From a checkpoint of a small self-supervised image encoder: 48-pixel images, 123503 training examples.
Rows from block 3, named by matrix and row number. Rows with one number belong to one channel. Each number is 50 + 15 x the weight over its row's rms, rounded and kept within 0 to 99. All counts start at 0. After the name is the row's rms in percent of the matrix's.
# convs0: expand pointwise conv (model.blocks.3.convs.0.weight, 288x48x1x1), inputs 0-47
# convs1: depthwise 5x5 conv (model.blocks.3.convs.1.weight, 288x1x5x5, trained with AdamW), a 5x5 kernel
# convs2: project pointwise conv (model.blocks.3.convs.2.weight, 48x288x1x1, transposed), outputs 0-47
convs0.102 086:66 52 64 24 58 41 50 47 72 55 60 72 35 50 47 19 36 66 58 76 47 59 34 41 36 63 70 59 58 38 40 49 40 45 14 59 35 53 28 48 57 53 66 35 29 41 63 82
convs1.102 092:57 51 59 51 59 52 55 58 40 35 37 65 87 54 53 34 29 46 43 51 44 30 14 25 39
convs2.102 094:72 41 54 60 47 36 30 44 61 32 57 52 53 77 14 60 32 33 46 55 42 78 36 60 25 41 44 45 39 38 72 21 31 30 42 36 59 44 57 63 51 65 42 44 39 58 40 24
convs0.103 109:45 44 38 50 78 50 32 45 41 36 16 64 54 28 16 46 33 46 51 15 63 79 51 55 31 41 61 59 43 30 48 31 38 53 56 41 65 43 57 44 33 47 68 59 49 68 74 54
convs1.103 115:50 43 48 46 45 44 47 54 57 56 42 58 99 84 48 54 57 75 59 49 49 53 55 55 54
convs2.103 114:38 57 59 34 44 68 49 32 59 46 27 46 55 52 48 38 72 25 35 01 47 19 76 45 40 33 51 59 53 48 61 80 67 61 49 49 66 34 48 42 57 56 55 66 63 56 33 49
convs0.104 104:45 75 58 29 38 40 56 51 52 46 38 44 36 32 41 48 14 37 62 61 73 33 23 44 51 28 35 52 49 24 37 69 44 62 65 52 77 79 42 56 45 53 40 58 47 42 33 24
convs1.104 089:67 65 56 77 64 73 66 38 60 78 62 50 29 67 55 50 49 53 61 55 59 62 46 79 65
convs2.104 106:61 76 45 45 23 82 36 33 59 30 46 40 65 52 58 42 66 59 87 50 59 13 54 50 59 43 51 46 41 66 34 70 64 66 23 68 55 48 36 36 39 41 62 53 48 40 46 58
convs0.105 111:51 47 49 32 50 58 56 55 61 64 49 39 25 18 53 60 68 62 30 41 45 23 31 43 46 61 54 64 93 54 80 35 53 68 62 40 41 37 37 45 50 36 66 58 29 49 65 71
convs1.105 124:52 44 44 49 44 46 45 08 39 47 27 20 28 17 35 53 48 36 44 44 48 51 44 55 47
convs2.105 104:20 70 69 26 68 53 66 45 39 47 66 34 69 74 69 60 62 24 50 41 32 30 49 66 50 58 56 64 38 64 54 40 75 41 52 54 54 75 44 30 76 67 45 58 38 45 60 36
convs0.106 114:66 57 41 28 21 51 54 72 72 26 69 55 45 38 38 64 60 51 37 46 44 54 20 33 44 76 51 72 74 66 42 41 66 64 59 32 48 38 66 59 47 35 38 50 64 61 80 58
convs1.106 102:44 33 37 55 41 20 31 30 42 54 16 38 35 45 48 24 35 38 49 44 34 38 37 43 43
convs2.106 124:71 51 77 45 41 53 79 33 46 50 72 39 57 63 43 52 54 55 37 65 72 50 73 81 28 66 82 37 46 47 62 27 45 42 40 37 80 38 56 43 62 46 51 62 65 42 58 31
convs0.107 087:56 55 51 65 79 57 69 44 67 31 52 32 60 53 70 41 61 22 54 52 45 28 24 51 60 50 58 56 34 76 80 78 28 51 57 39 61 39 35 46 47 51 27 32 72 37 56 40
convs1.107 101:38 27 34 51 40 40 45 38 43 24 51 59 49 61 48 21 58 64 48 39 92 41 61 65 55
convs2.107 110:66 40 60 43 36 50 18 52 72 53 50 47 36 53 61 59 60 58 45 51 63 60 30 32 42 17 53 09 50 50 30 42 60 48 56 44 56 59 79 60 53 57 72 18 41 51 38 25
convs0.109 085:38 52 49 49 37 48 72 32 62 54 36 67 22 52 46 37 50 59 35 25 29 67 39 72 30 63 29 41 44 11 67 59 72 56 51 51 63 65 44 52 57 64 66 40 35 23 64 60
convs1.109 094:36 41 31 55 47 46 43 53 44 48 27 61 57 51 19 41 60 58 58 39 23 31 22 38 23
convs2.109 099:26 55 64 32 52 75 59 48 43 72 49 41 94 46 71 37 33 57 69 27 23 43 35 64 46 36 56 49 50 32 46 43 50 55 34 46 41 27 35 72 45 32 54 32 50 68 60 47
convs0.110 107:62 54 88 74 37 55 59 38 50 19 56 58 52 64 71 49 55 14 75 53 68 64 61 26 42 49 47 69 44 43 64 66 52 51 34 64 25 29 35 48 44 34 43 45 49 51 60 64
convs1.110 099:32 28 37 37 36 46 63 56 66 55 23 57 38 41 31 58 39 48 70 34 34 30 49 39 22
convs2.110 094:31 32 67 56 46 45 75 54 76 50 39 39 65 54 65 56 18 47 27 71 59 58 53 42 49 28 66 40 44 18 68 77 45 32 41 53 40 41 35 71 42 62 80 55 47 45 61 47
convs0.111 094:41 57 69 66 56 48 70 45 66 57 64 62 46 54 25 74 54 51 36 37 34 25 47 55 64 53 29 28 40 53 49 40 74 47 47 69 36 66 30 68 23 46 77 61 43 38 74 75
convs1.111 099:59 37 62 43 85 76 81 36 55 58 58 41 60 78 35 50 56 34 59 39 58 44 49 40 57
convs2.111 110:52 67 59 61 70 53 16 36 51 23 39 52 43 37 55 32 45 34 69 48 62 64 65 57 48 35 53 55 44 36 50 65 11 33 69 83 51 37 41 23 63 59 67 52 40 52 36 47
convs0.112 114:50 57 27 44 45 70 42 52 73 64 59 46 57 47 57 80 56 47 36 54 52 55 73 32 53 18 45 51 66 72 49 52 32 68 38 39 45 69 29 75 57 32 59 62 12 58 32 61
convs1.112 106:32 35 52 47 47 30 35 63 40 30 49 52 89 68 54 47 33 63 49 39 70 31 32 41 42
convs2.112 122:60 50 47 46 58 45 67 45 68 61 54 37 68 13 66 47 34 44 32 45 33 79 58 23 24 59 43 51 61 53 54 53 22 56 41 48 53 63 61 42 83 56 59 28 78 66 39 45
convs0.113 100:64 14 65 35 38 76 36 37 53 47 51 45 52 48 49 32 48 61 64 48 20 31 59 37 24 30 27 52 58 61 70 48 41 62 85 50 58 44 53 32 38 57 68 58 72 44 40 61
convs1.113 097:63 57 49 48 64 64 61 47 51 79 48 42 22 37 80 27 49 37 39 63 65 32 50 50 74
convs2.113 131:85 28 24 59 39 60 65 45 57 36 67 42 48 69 49 58 41 60 41 42 76 80 60 59 60 56 35 31 49 65 20 65 53 32 57 31 50 40 52 52 48 54 23 48 58 58 37 22
convs0.116 093:47 53 62 55 58 49 37 24 38 32 34 46 52 65 43 69 42 76 45 67 47 57 58 41 56 25 35 53 72 47 47 48 32 43 16 59 64 36 32 48 33 39 02 55 49 55 70 38
convs1.116 096:19 60 23 54 44 67 27 46 47 57 27 56 37 42 53 63 20 28 55 46 56 55 57 54 70
convs2.116 090:66 37 65 58 74 54 25 52 53 34 55 55 61 37 64 47 35 40 69 87 38 39 54 40 55 57 43 26 55 16 72 65 55 41 60 60 67 46 69 61 54 56 56 64 45 42 17 72
convs0.117 080:22 38 34 45 67 48 59 51 24 54 33 62 42 47 42 79 71 36 50 39 55 39 42 93 45 42 54 42 41 61 61 48 55 55 71 51 16 44 62 42 12 63 60 43 46 57 43 54
convs1.117 098:33 44 56 35 42 15 19 19 42 49 37 36 36 44 45 57 51 45 43 49 70 73 61 51 54
convs2.117 096:37 62 64 30 57 66 49 54 41 57 65 64 43 34 66 48 70 28 37 64 46 57 36 45 49 40 40 85 55 83 35 66 69 34 68 39 85 30 60 64 42 39 39 37 53 36 66 56
convs0.118 088:33 26 36 42 26 27 38 42 57 38 59 57 51 61 62 45 81 75 42 24 54 51 75 53 48 75 43 58 59 44 61 25 49 62 66 53 65 85 72 55 57 51 43 50 74 41 48 44
convs1.118 095:54 43 30 45 39 21 42 57 58 33 37 48 67 74 39 29 49 57 52 30 32 39 18 49 35
convs2.118 087:43 43 37 23 31 44 66 67 45 67 41 54 58 67 22 31 51 52 33 34 56 38 62 34 32 55 55 26 51 83 64 39 51 68 45 61 54 57 19 55 59 73 60 45 68 61 75 61
convs0.119 110:58 22 66 58 61 37 73 62 86 41 49 69 64 50 33 68 43 79 48 32 51 67 61 77 60 37 76 62 58 57 59 62 36 70 56 38 41 37 38 61 63 45 65 40 40 67 43 42
convs1.119 114:57 50 41 48 52 42 58 84 42 39 36 51 99 65 37 54 49 49 44 39 58 58 42 52 55
convs2.119 100:39 35 24 51 50 25 39 37 70 71 40 60 60 60 46 52 45 81 26 57 41 45 38 32 53 34 38 70 58 52 81 50 48 65 75 28 54 42 43 51 38 56 44 55 78 72 71 39
convs0.120 085:40 33 50 45 21 30 30 60 36 69 42 38 60 55 26 75 66 49 40 58 53 61 36 49 65 58 65 66 49 85 65 24 65 55 71 43 44 63 36 81 59 46 62 43 51 33 40 39
convs1.120 104:37 29 50 40 22 45 42 36 53 20 36 30 46 15 70 52 38 35 50 59 42 57 42 58 55
convs2.120 082:20 40 71 78 46 29 71 45 53 58 32 40 48 53 46 28 46 45 59 43 48 67 66 62 34 38 64 61 53 58 19 45 26 60 51 40 39 46 53 36 29 56 22 20 35 41 30 57
convs0.121 097:42 25 14 56 53 48 41 65 49 51 66 58 71 56 71 51 63 46 74 42 44 59 51 26 39 43 79 31 64 20 46 67 62 38 44 63 59 51 51 46 41 34 36 51 60 23 31 26
convs1.121 077:50 75 64 68 29 60 64 49 31 53 98 44 42 52 62 45 43 40 68 46 40 61 50 51 57
convs2.121 088:68 37 76 21 33 23 64 72 52 60 53 43 86 60 32 35 25 30 39 58 55 57 49 43 44 53 51 60 33 49 26 50 57 59 44 63 84 57 69 46 56 42 37 55 32 54 38 58
convs0.122 105:39 29 50 23 57 37 46 52 65 48 13 30 55 31 44 34 41 48 65 44 55 36 89 40 38 60 72 47 50 24 58 46 65 48 50 44 55 38 66 47 48 30 73 73 36 69 51 37
convs1.122 097:37 41 46 53 60 37 20 35 47 25 51 45 53 39 52 28 15 40 37 41 57 33 57 25 39
convs2.122 089:53 66 39 40 65 47 57 60 71 42 72 31 48 40 73 57 49 34 61 67 52 24 40 57 56 40 72 30 32 49 51 44 29 53 60 55 21 36 34 64 62 28 62 29 32 54 19 29
convs0.123 110:65 40 23 59 64 58 64 24 35 40 57 52 36 68 48 48 41 63 39 42 33 50 65 61 81 31 55 36 50 59 52 49 49 70 56 28 42 23 63 18 66 36 47 42 80 66 65 58
convs1.123 098:48 36 44 40 21 28 38 42 51 37 23 35 40 45 43 29 42 48 28 34 49 28 48 30 31
convs2.123 108:42 79 75 49 64 54 43 67 50 64 71 64 56 39 60 23 49 48 76 40 37 61 51 38 65 72 66 35 16 54 57 61 32 60 38 67 68 55 64 46 33 49 47 45 40 82 66 52
convs0.124 098:67 57 38 49 73 50 59 49 68 49 39 37 47 52 50 71 24 27 27 66 49 48 54 44 64 64 25 32 43 38 14 57 37 59 64 43 51 23 28 61 68 43 39 36 79 54 34 60
convs1.124 108:14 48 49 25 29 34 43 56 46 51 51 48 52 48 43 25 51 49 29 41 22 44 54 26 33
convs2.124 109:23 52 78 55 67 53 40 81 71 69 43 61 58 56 62 46 55 64 79 30 35 62 44 47 10 80 60 49 41 53 35 37 34 46 43 37 42 43 60 61 54 35 55 68 35 59 58 52
convs0.125 093:71 43 58 61 52 61 28 65 55 70 34 30 36 39 67 68 65 49 37 48 20 61 29 38 39 45 68 55 75 53 58 38 62 36 57 27 63 44 47 69 67 35 47 27 56 20 61 29
convs1.125 086:37 53 17 43 40 40 36 40 32 37 46 36 16 38 36 37 45 32 54 42 39 49 20 45 47
convs2.125 100:35 51 58 68 40 32 39 45 51 48 52 48 71 56 66 55 43 55 33 43 42 54 39 81 71 78 73 37 52 60 44 56 47 26 14 82 57 67 45 40 67 75 48 57 25 49 39 61
convs0.126 086:46 63 59 44 45 55 48 73 17 51 34 46 36 35 25 53 66 43 51 54 14 43 26 54 51 75 45 69 42 32 68 67 52 24 59 54 77 48 70 59 33 46 36 34 33 54 61 49
convs1.126 102:31 53 51 32 38 63 26 48 51 34 51 18 50 44 17 28 48 25 39 40 53 49 55 64 52
convs2.126 111:33 58 65 32 45 45 58 67 38 49 66 43 56 41 62 62 50 23 34 39 76 16 42 82 54 40 27 66 56 56 27 66 57 40 51 59 51 31 59 68 85 38 68 57 49 43 61 54
convs0.128 088:73 45 94 35 45 38 36 46 54 47 74 51 59 49 30 44 32 63 22 42 34 51 46 52 58 49 58 43 21 86 29 43 58 71 56 62 39 56 58 47 47 50 27 60 36 67 38 44
convs1.128 080:55 45 32 56 71 46 32 30 35 62 61 58 33 42 25 48 46 38 23 59 39 29 36 76 43
convs2.128 090:52 71 47 61 54 34 48 46 86 81 59 57 32 65 61 35 70 48 57 41 73 67 40 49 45 36 63 49 59 19 39 70 50 49 47 40 24 38 20 71 72 59 50 43 43 49 64 42
convs0.129 086:46 15 64 61 43 23 49 46 28 44 48 63 38 35 30 68 75 46 45 49 31 41 43 58 33 41 69 38 57 55 06 62 51 54 28 57 60 61 38 39 77 48 49 42 56 27 52 49
convs1.129 093:50 35 45 41 40 30 61 58 34 40 20 45 54 39 27 43 43 56 37 17 45 46 45 24 27
convs2.129 087:28 52 47 51 63 46 39 50 50 07 58 35 66 44 77 44 42 46 43 51 43 51 37 61 25 64 65 39 31 46 55 40 46 21 41 50 51 62 69 38 58 63 43 71 35 86 31 71
convs0.130 083:50 51 46 31 49 35 77 64 37 83 42 31 54 65 43 62 46 55 39 33 46 65 39 64 57 58 74 51 50 63 61 58 42 74 71 30 59 57 61 58 29 82 36 44 63 32 71 77
convs1.130 093:49 53 28 39 33 33 22 27 43 44 60 50 80 48 68 59 71 52 62 60 46 47 26 56 32
convs2.130 082:34 53 60 14 58 62 59 74 55 68 52 45 33 30 71 31 72 37 60 48 69 50 38 63 12 75 56 58 69 28 37 53 71 44 40 56 46 64 45 50 70 55 58 51 53 40 32 60
convs0.131 110:44 70 51 54 70 33 21 44 26 47 64 23 45 38 67 27 40 39 56 55 25 63 62 48 50 54 58 30 51 32 67 56 41 51 47 43 84 40 84 70 49 56 46 54 36 75 46 39
convs1.131 097:49 74 50 67 65 41 28 52 25 36 39 45 48 31 20 28 56 38 57 50 45 23 46 38 57
convs2.131 083:43 68 43 28 57 43 65 63 47 59 24 97 39 43 48 32 71 62 58 62 30 47 30 42 38 43 66 16 47 35 42 39 60 52 51 73 57 38 37 23 49 58 53 65 44 59 62 50
convs0.132 116:58 55 32 51 32 36 60 65 43 15 70 59 53 42 51 52 41 58 39 49 47 20 70 28 17 37 38 56 44 40 53 51 56 54 11 40 61 30 49 36 44 77 75 63 53 41 51 46
convs1.132 091:53 79 66 60 47 64 59 72 80 66 65 51 67 58 71 45 42 36 45 37 53 78 61 62 45
convs2.132 130:28 50 37 48 83 51 59 43 65 64 55 79 28 61 82 47 54 51 40 66 21 59 46 52 54 55 36 45 34 39 50 64 39 75 47 18 61 29 60 29 48 63 51 45 57 36 30 63
convs0.134 110:71 65 43 69 45 24 35 34 46 49 53 47 49 42 64 54 58 47 67 56 38 58 56 38 58 54 58 81 63 59 45 41 35 37 35 00 52 43 39 25 75 54 53 46 79 57 55 43
convs1.134 092:41 52 52 59 57 58 84 41 68 61 43 80 69 71 63 48 64 52 53 53 57 85 52 61 57
convs2.134 088:68 57 62 52 43 33 61 31 32 69 49 61 04 63 28 55 26 47 84 42 28 59 51 43 65 44 76 67 67 54 60 50 57 64 61 44 22 46 53 44 54 59 51 50 65 45 34 57
convs0.135 092:53 37 57 36 80 72 55 41 56 60 49 64 72 77 49 64 47 58 46 63 58 58 46 55 38 82 53 34 48 53 64 71 59 77 34 18 56 62 66 40 51 65 33 24 57 57 55 77
convs1.135 092:52 36 66 51 47 21 53 59 57 59 47 39 51 67 49 11 30 62 66 57 52 32 53 69 75
convs2.135 091:49 64 49 46 44 53 69 49 44 50 46 65 51 72 36 79 61 25 39 21 41 56 47 28 50 51 51 39 51 16 27 57 66 26 60 36 36 44 37 86 38 59 67 40 54 65 31 62
convs0.136 087:27 39 64 20 78 47 52 78 57 52 36 48 54 53 40 32 43 50 52 62 62 53 64 71 62 66 55 78 47 65 41 49 58 35 39 60 57 43 24 92 56 53 30 53 31 68 58 40
convs1.136 102:62 49 40 39 50 63 46 31 45 37 52 50 32 37 19 54 53 37 41 31 35 16 28 29 37
convs2.136 099:32 56 63 21 59 31 49 42 46 20 40 44 36 55 53 39 39 61 19 43 43 55 14 49 58 49 36 52 30 24 44 21 40 55 33 60 60 50 27 63 43 64 43 38 56 20 55 47
convs0.137 088:46 76 34 41 46 63 57 44 28 36 57 30 50 73 00 24 58 40 56 22 39 36 52 51 29 55 53 64 46 49 51 18 58 46 46 59 60 39 62 37 64 43 44 53 59 53 44 49
convs1.137 100:50 39 57 25 41 66 61 48 41 34 59 66 46 45 24 64 61 41 24 26 39 71 57 32 30
convs2.137 088:57 63 63 69 48 26 26 54 46 57 47 54 75 44 47 54 65 38 33 41 30 52 45 57 06 72 64 30 36 36 50 43 42 48 54 47 78 85 33 59 61 47 59 58 24 47 41 48
convs0.138 110:44 56 75 76 47 46 66 43 21 27 55 42 66 54 71 57 18 57 42 52 25 70 50 56 36 31 32 75 74 64 36 59 41 57 40 58 60 20 47 35 56 45 31 61 58 49 52 52
convs1.138 094:80 52 75 48 33 43 35 85 29 43 45 55 53 42 53 26 52 44 52 56 63 28 42 33 42
convs2.138 094:64 49 59 43 36 43 22 51 58 52 69 44 75 58 65 36 41 56 31 21 45 44 24 41 29 59 62 56 53 53 47 47 56 68 51 00 58 73 42 59 60 48 51 54 71 61 51 24
convs0.139 099:59 55 49 37 24 63 51 24 50 28 39 20 38 49 63 48 61 64 34 58 47 42 69 79 36 68 49 55 27 32 67 56 59 68 50 36 66 58 65 20 43 73 45 48 68 64 44 67
convs1.139 094:36 39 22 23 36 52 33 32 40 45 34 37 50 51 49 58 48 77 55 57 45 63 65 79 64
convs2.139 125:68 73 61 63 42 52 47 59 56 52 18 31 73 49 67 79 76 28 42 52 57 53 33 58 40 63 80 49 43 45 66 45 56 51 55 42 73 51 79 63 58 27 53 50 44 40 36 75
convs0.140 097:66 57 47 64 78 46 55 45 47 58 70 43 70 18 45 65 64 62 37 60 32 72 40 45 47 18 44 71 49 34 72 60 41 58 65 64 51 60 22 42 28 45 46 68 55 48 57 81
convs1.140 119:51 49 52 45 54 44 48 59 61 53 52 70 99 80 48 49 46 64 58 40 57 59 64 55 59
convs2.140 112:22 46 50 32 58 63 31 32 74 34 43 57 64 52 43 42 56 32 46 37 39 40 60 24 43 34 31 52 51 32 75 75 50 35 40 44 45 46 70 35 51 17 55 64 22 35 63 69
convs0.141 107:47 52 24 69 45 59 49 54 53 29 83 55 44 26 49 66 74 73 39 48 23 42 61 31 36 74 50 74 51 39 50 54 43 58 53 60 48 51 79 63 45 40 48 51 73 51 86 53
convs1.141 102:48 38 31 45 42 41 44 70 42 51 64 59 83 78 71 41 22 38 37 35 61 68 53 42 46
convs2.141 114:77 27 52 27 44 38 44 39 57 37 11 59 58 44 45 70 43 61 60 60 64 46 62 43 49 40 52 53 36 67 51 63 22 80 54 53 41 59 73 42 63 38 68 55 63 70 31 23
convs0.143 090:55 31 31 67 42 48 77 37 67 79 42 70 76 17 49 34 75 37 46 47 83 71 62 37 39 54 44 28 51 52 42 49 35 64 34 37 51 63 45 67 43 56 46 49 54 34 39 48
convs1.143 102:55 53 41 46 36 49 34 22 12 55 51 40 34 49 31 45 36 33 28 43 50 47 34 24 41
convs2.143 088:42 41 55 60 45 62 55 72 93 40 53 64 53 59 76 63 56 61 53 58 43 32 24 48 40 25 68 63 29 18 58 39 63 60 41 32 46 60 81 51 55 51 66 56 61 61 35 42
convs0.144 121:62 46 42 46 55 56 62 43 53 33 63 14 37 50 60 51 56 52 73 74 67 65 37 31 35 57 58 68 36 27 20 40 34 28 61 57 24 53 58 66 50 61 61 57 44 72 68 25
convs1.144 109:58 71 49 54 57 44 48 55 45 70 32 43 36 46 42 40 33 51 72 83 40 49 63 85 71
convs2.144 130:36 47 46 56 44 43 32 66 50 29 68 65 46 53 42 55 68 61 55 57 48 45 42 49 53 54 58 66 88 54 43 38 74 57 29 36 55 47 91 43 32 88 43 73 35 39 62 67
convs0.145 102:31 75 72 28 41 49 56 21 59 42 54 65 48 28 55 81 35 81 57 37 38 55 44 65 69 48 66 50 45 25 65 47 54 44 42 55 41 34 61 61 46 52 24 54 43 78 34 36
convs1.145 101:26 54 27 48 64 20 43 37 57 46 48 42 17 52 44 28 40 29 47 37 66 50 65 61 61
convs2.145 090:36 65 79 54 54 44 73 60 49 43 70 45 59 18 84 70 44 53 54 59 16 47 42 25 63 46 41 52 42 58 37 61 46 51 73 46 45 66 79 54 65 34 49 68 56 48 49 72
convs0.146 091:41 32 28 36 45 46 39 24 81 60 60 45 36 52 50 43 68 50 34 25 54 54 47 44 49 50 61 35 11 72 69 39 30 35 64 60 65 27 43 40 27 54 38 66 53 37 51 32
convs1.146 090:67 20 37 33 12 59 38 24 35 38 49 45 45 40 49 54 51 62 63 35 46 51 50 53 74
convs2.146 080:62 67 67 35 41 37 40 40 44 53 52 54 57 56 79 84 63 37 56 55 31 44 46 34 36 43 22 38 72 54 34 57 58 45 30 49 48 60 77 53 64 47 70 50 31 66 27 83
convs0.148 098:99 52 51 46 62 51 40 50 24 57 42 59 67 52 60 56 46 57 50 54 14 54 60 48 61 69 60 65 47 61 43 64 43 46 36 63 29 48 48 29 41 11 45 75 39 57 41 35
convs1.148 095:53 42 34 60 50 67 45 28 48 64 31 54 69 49 38 63 57 46 36 65 26 79 33 23 36
convs2.148 101:38 65 60 36 69 35 56 66 51 56 37 63 67 18 37 24 51 43 73 19 56 60 74 42 63 51 46 61 53 60 42 61 52 57 55 61 53 43 26 62 56 45 68 53 34 63 36 08
convs0.149 076:64 64 60 58 67 44 66 29 38 54 53 67 59 56 54 89 63 35 53 44 44 50 39 09 50 16 47 52 44 32 38 44 44 32 43 67 47 57 53 56 47 71 34 72 36 31 27 58
convs1.149 084:67 30 47 34 64 45 40 76 32 65 72 42 41 52 54 64 70 40 32 80 66 63 40 56 53
convs2.149 090:80 32 38 45 43 35 42 60 53 68 20 52 21 77 62 59 41 14 56 54 55 67 36 68 49 50 67 52 55 43 59 44 46 48 56 44 67 35 34 23 41 41 30 50 49 54 55 19
convs0.150 101:48 62 38 78 55 47 43 63 32 57 62 19 64 52 44 51 48 54 18 41 71 40 73 55 40 83 61 52 55 28 48 46 39 25 60 72 52 51 39 29 32 38 39 60 31 63 26 43
convs1.150 098:85 37 41 38 38 54 52 25 43 33 50 50 32 31 27 54 36 40 46 39 66 69 58 72 57
convs2.150 113:46 47 61 48 51 39 74 59 31 13 73 41 55 18 33 44 38 45 32 74 55 66 29 65 70 46 61 47 51 36 36 41 64 57 48 50 59 30 44 49 68 23 27 63 34 36 56 62
convs0.151 114:36 46 76 55 53 45 58 81 76 41 36 64 36 62 35 23 41 50 56 65 17 52 50 42 21 48 63 53 60 46 29 62 54 58 49 68 63 74 36 19 41 38 47 43 46 48 73 60
convs1.151 106:50 46 46 56 54 42 42 43 62 44 27 54 27 44 29 31 40 49 52 41 29 19 27 31 22
convs2.151 117:41 75 67 48 47 69 35 54 10 53 44 21 81 60 68 66 44 67 56 61 51 43 70 42 50 59 56 25 55 35 59 56 64 43 36 74 51 46 52 54 58 45 69 63 68 41 78 57
convs0.152 091:72 34 61 41 60 39 73 46 71 64 60 24 64 23 57 58 39 22 66 55 35 34 20 27 44 35 51 51 22 71 52 49 41 46 54 72 51 39 54 40 49 64 28 42 41 33 60 44
convs1.152 086:59 53 32 48 78 44 45 47 60 35 23 29 11 51 32 51 51 59 74 59 58 51 45 39 48
convs2.152 085:61 51 53 49 50 30 69 51 37 60 68 34 79 46 77 68 54 36 66 15 49 20 65 47 60 40 64 79 47 47 32 68 75 54 69 49 36 60 50 58 58 36 55 44 36 47 35 66
convs0.153 097:42 41 73 44 42 35 47 45 51 75 44 72 48 40 32 61 62 45 44 77 56 57 68 51 73 46 62 63 44 45 63 46 52 34 65 99 41 54 69 73 25 47 61 57 40 36 41 28
convs1.153 093:44 21 41 40 55 24 50 36 42 30 63 49 41 29 56 33 44 22 37 32 51 45 37 26 44
convs2.153 089:31 92 39 48 46 40 62 58 27 54 58 43 26 38 59 73 33 60 54 49 43 27 52 41 60 21 60 46 19 20 53 59 44 48 65 49 57 27 57 62 39 44 66 49 39 46 43 73
convs0.155 109:93 73 33 40 58 34 44 49 67 39 66 68 33 31 33 61 16 55 36 54 53 30 39 43 40 56 51 52 55 32 49 57 28 62 49 64 49 36 33 70 24 58 62 49 63 66 48 61
convs1.155 103:50 42 47 48 48 39 50 76 47 35 47 60 99 65 46 49 49 59 39 39 58 49 56 42 30
convs2.155 102:44 23 14 36 60 31 41 49 34 45 41 50 69 65 44 43 66 29 50 46 51 30 43 50 57 44 32 61 64 32 64 39 61 78 71 32 70 67 42 68 76 41 55 34 63 61 68 45
convs0.157 114:35 41 48 64 26 44 62 54 51 50 20 74 50 54 41 64 44 51 50 55 42 42 61 56 51 72 61 07 62 55 36 33 45 56 40 40 32 36 53 49 14 37 21 31 78 56 46 52
convs1.157 093:36 63 76 63 58 47 50 58 65 44 61 41 56 76 39 73 59 31 86 49 61 65 49 62 63
convs2.157 074:68 31 81 52 70 58 48 51 16 42 55 26 48 44 51 36 36 44 49 40 81 62 56 54 39 13 35 73 38 60 41 39 30 51 49 66 64 52 40 53 59 37 57 74 52 64 37 34
convs0.158 111:78 50 58 31 54 32 50 43 48 44 45 64 52 59 53 65 39 55 25 16 41 67 49 36 45 41 46 50 22 41 42 51 52 51 19 73 55 65 75 67 61 49 29 12 48 66 54 52
convs1.158 106:18 38 39 20 36 43 16 27 36 32 49 55 50 36 51 43 46 44 49 60 33 44 51 53 64
convs2.158 094:40 57 66 57 32 26 56 74 76 71 31 51 43 38 35 31 57 55 45 33 37 43 35 25 62 44 65 45 25 43 63 49 46 57 32 24 48 70 45 30 71 49 37 65 18 45 51 51
convs0.159 098:33 44 62 31 81 42 12 44 52 54 53 33 59 65 53 26 37 50 41 25 58 40 78 62 36 47 62 36 26 44 45 60 59 62 46 59 25 51 51 43 30 57 52 26 25 34 58 47
convs1.159 108:49 45 23 22 24 65 50 33 38 22 39 42 31 50 35 53 52 61 64 47 74 58 57 53 62
convs2.159 106:30 48 61 55 29 52 43 68 43 25 58 52 56 54 71 77 29 54 49 41 47 59 57 25 25 66 58 55 54 21 34 72 63 79 66 64 57 45 60 45 37 26 66 59 49 61 76 52
convs0.160 087:70 54 23 57 59 62 65 23 66 45 47 89 40 34 51 62 60 47 59 26 43 64 26 73 28 34 43 57 45 36 67 44 42 70 57 37 22 41 38 38 36 60 35 59 58 55 52 55
convs1.160 088:56 55 72 57 50 43 59 90 56 67 61 62 67 48 73 45 69 83 57 57 55 56 66 54 48
convs2.160 089:58 53 59 45 51 65 13 36 74 50 38 35 32 76 78 22 38 41 29 68 49 53 53 53 45 51 64 41 38 21 55 42 54 39 80 36 44 49 47 55 48 43 49 47 65 29 39 76
convs0.161 084:19 58 28 48 60 53 34 46 44 68 57 44 88 55 59 34 19 12 58 61 66 42 57 36 32 48 42 54 61 55 48 60 62 35 35 56 30 57 49 60 64 33 57 68 23 42 54 48
convs1.161 086:37 50 50 32 42 21 48 29 38 28 40 34 30 30 35 28 35 49 43 44 29 50 32 54 37
convs2.161 094:35 05 44 44 65 15 70 44 31 55 43 50 44 71 63 52 46 32 85 38 48 49 32 47 46 54 73 41 38 35 45 60 39 55 59 46 47 34 57 60 56 54 67 66 58 36 20 49
convs0.162 113:57 40 61 24 54 70 40 45 30 66 72 19 88 53 50 59 29 36 70 45 46 63 48 59 59 43 36 47 51 75 65 49 22 58 61 54 52 57 59 36 36 54 36 40 27 72 33 52
convs1.162 108:47 55 53 43 58 55 40 45 49 47 36 23 20 48 33 29 34 24 38 52 41 35 23 25 40
convs2.162 103:85 51 52 53 63 38 76 31 68 27 39 67 53 45 44 60 62 35 41 62 55 44 45 51 41 49 56 48 43 61 29 80 49 51 43 58 37 12 44 45 11 70 48 70 42 55 65 52
convs0.190 103:66 60 61 10 58 67 55 48 47 54 77 44 70 57 77 62 21 36 46 36 70 57 55 64 61 46 56 61 62 34 35 45 64 44 43 38 59 61 49 80 52 72 49 50 14 52 46 52
convs1.190 099:48 37 34 40 28 42 53 30 48 44 36 40 20 29 34 53 36 57 52 46 36 42 44 16 28
convs2.190 109:50 39 58 51 64 52 62 48 64 15 29 24 58 58 41 23 61 41 35 56 56 57 38 37 44 43 38 35 50 68 64 58 63 50 49 51 55 39 15 41 29 46 69 65 23 48 59 13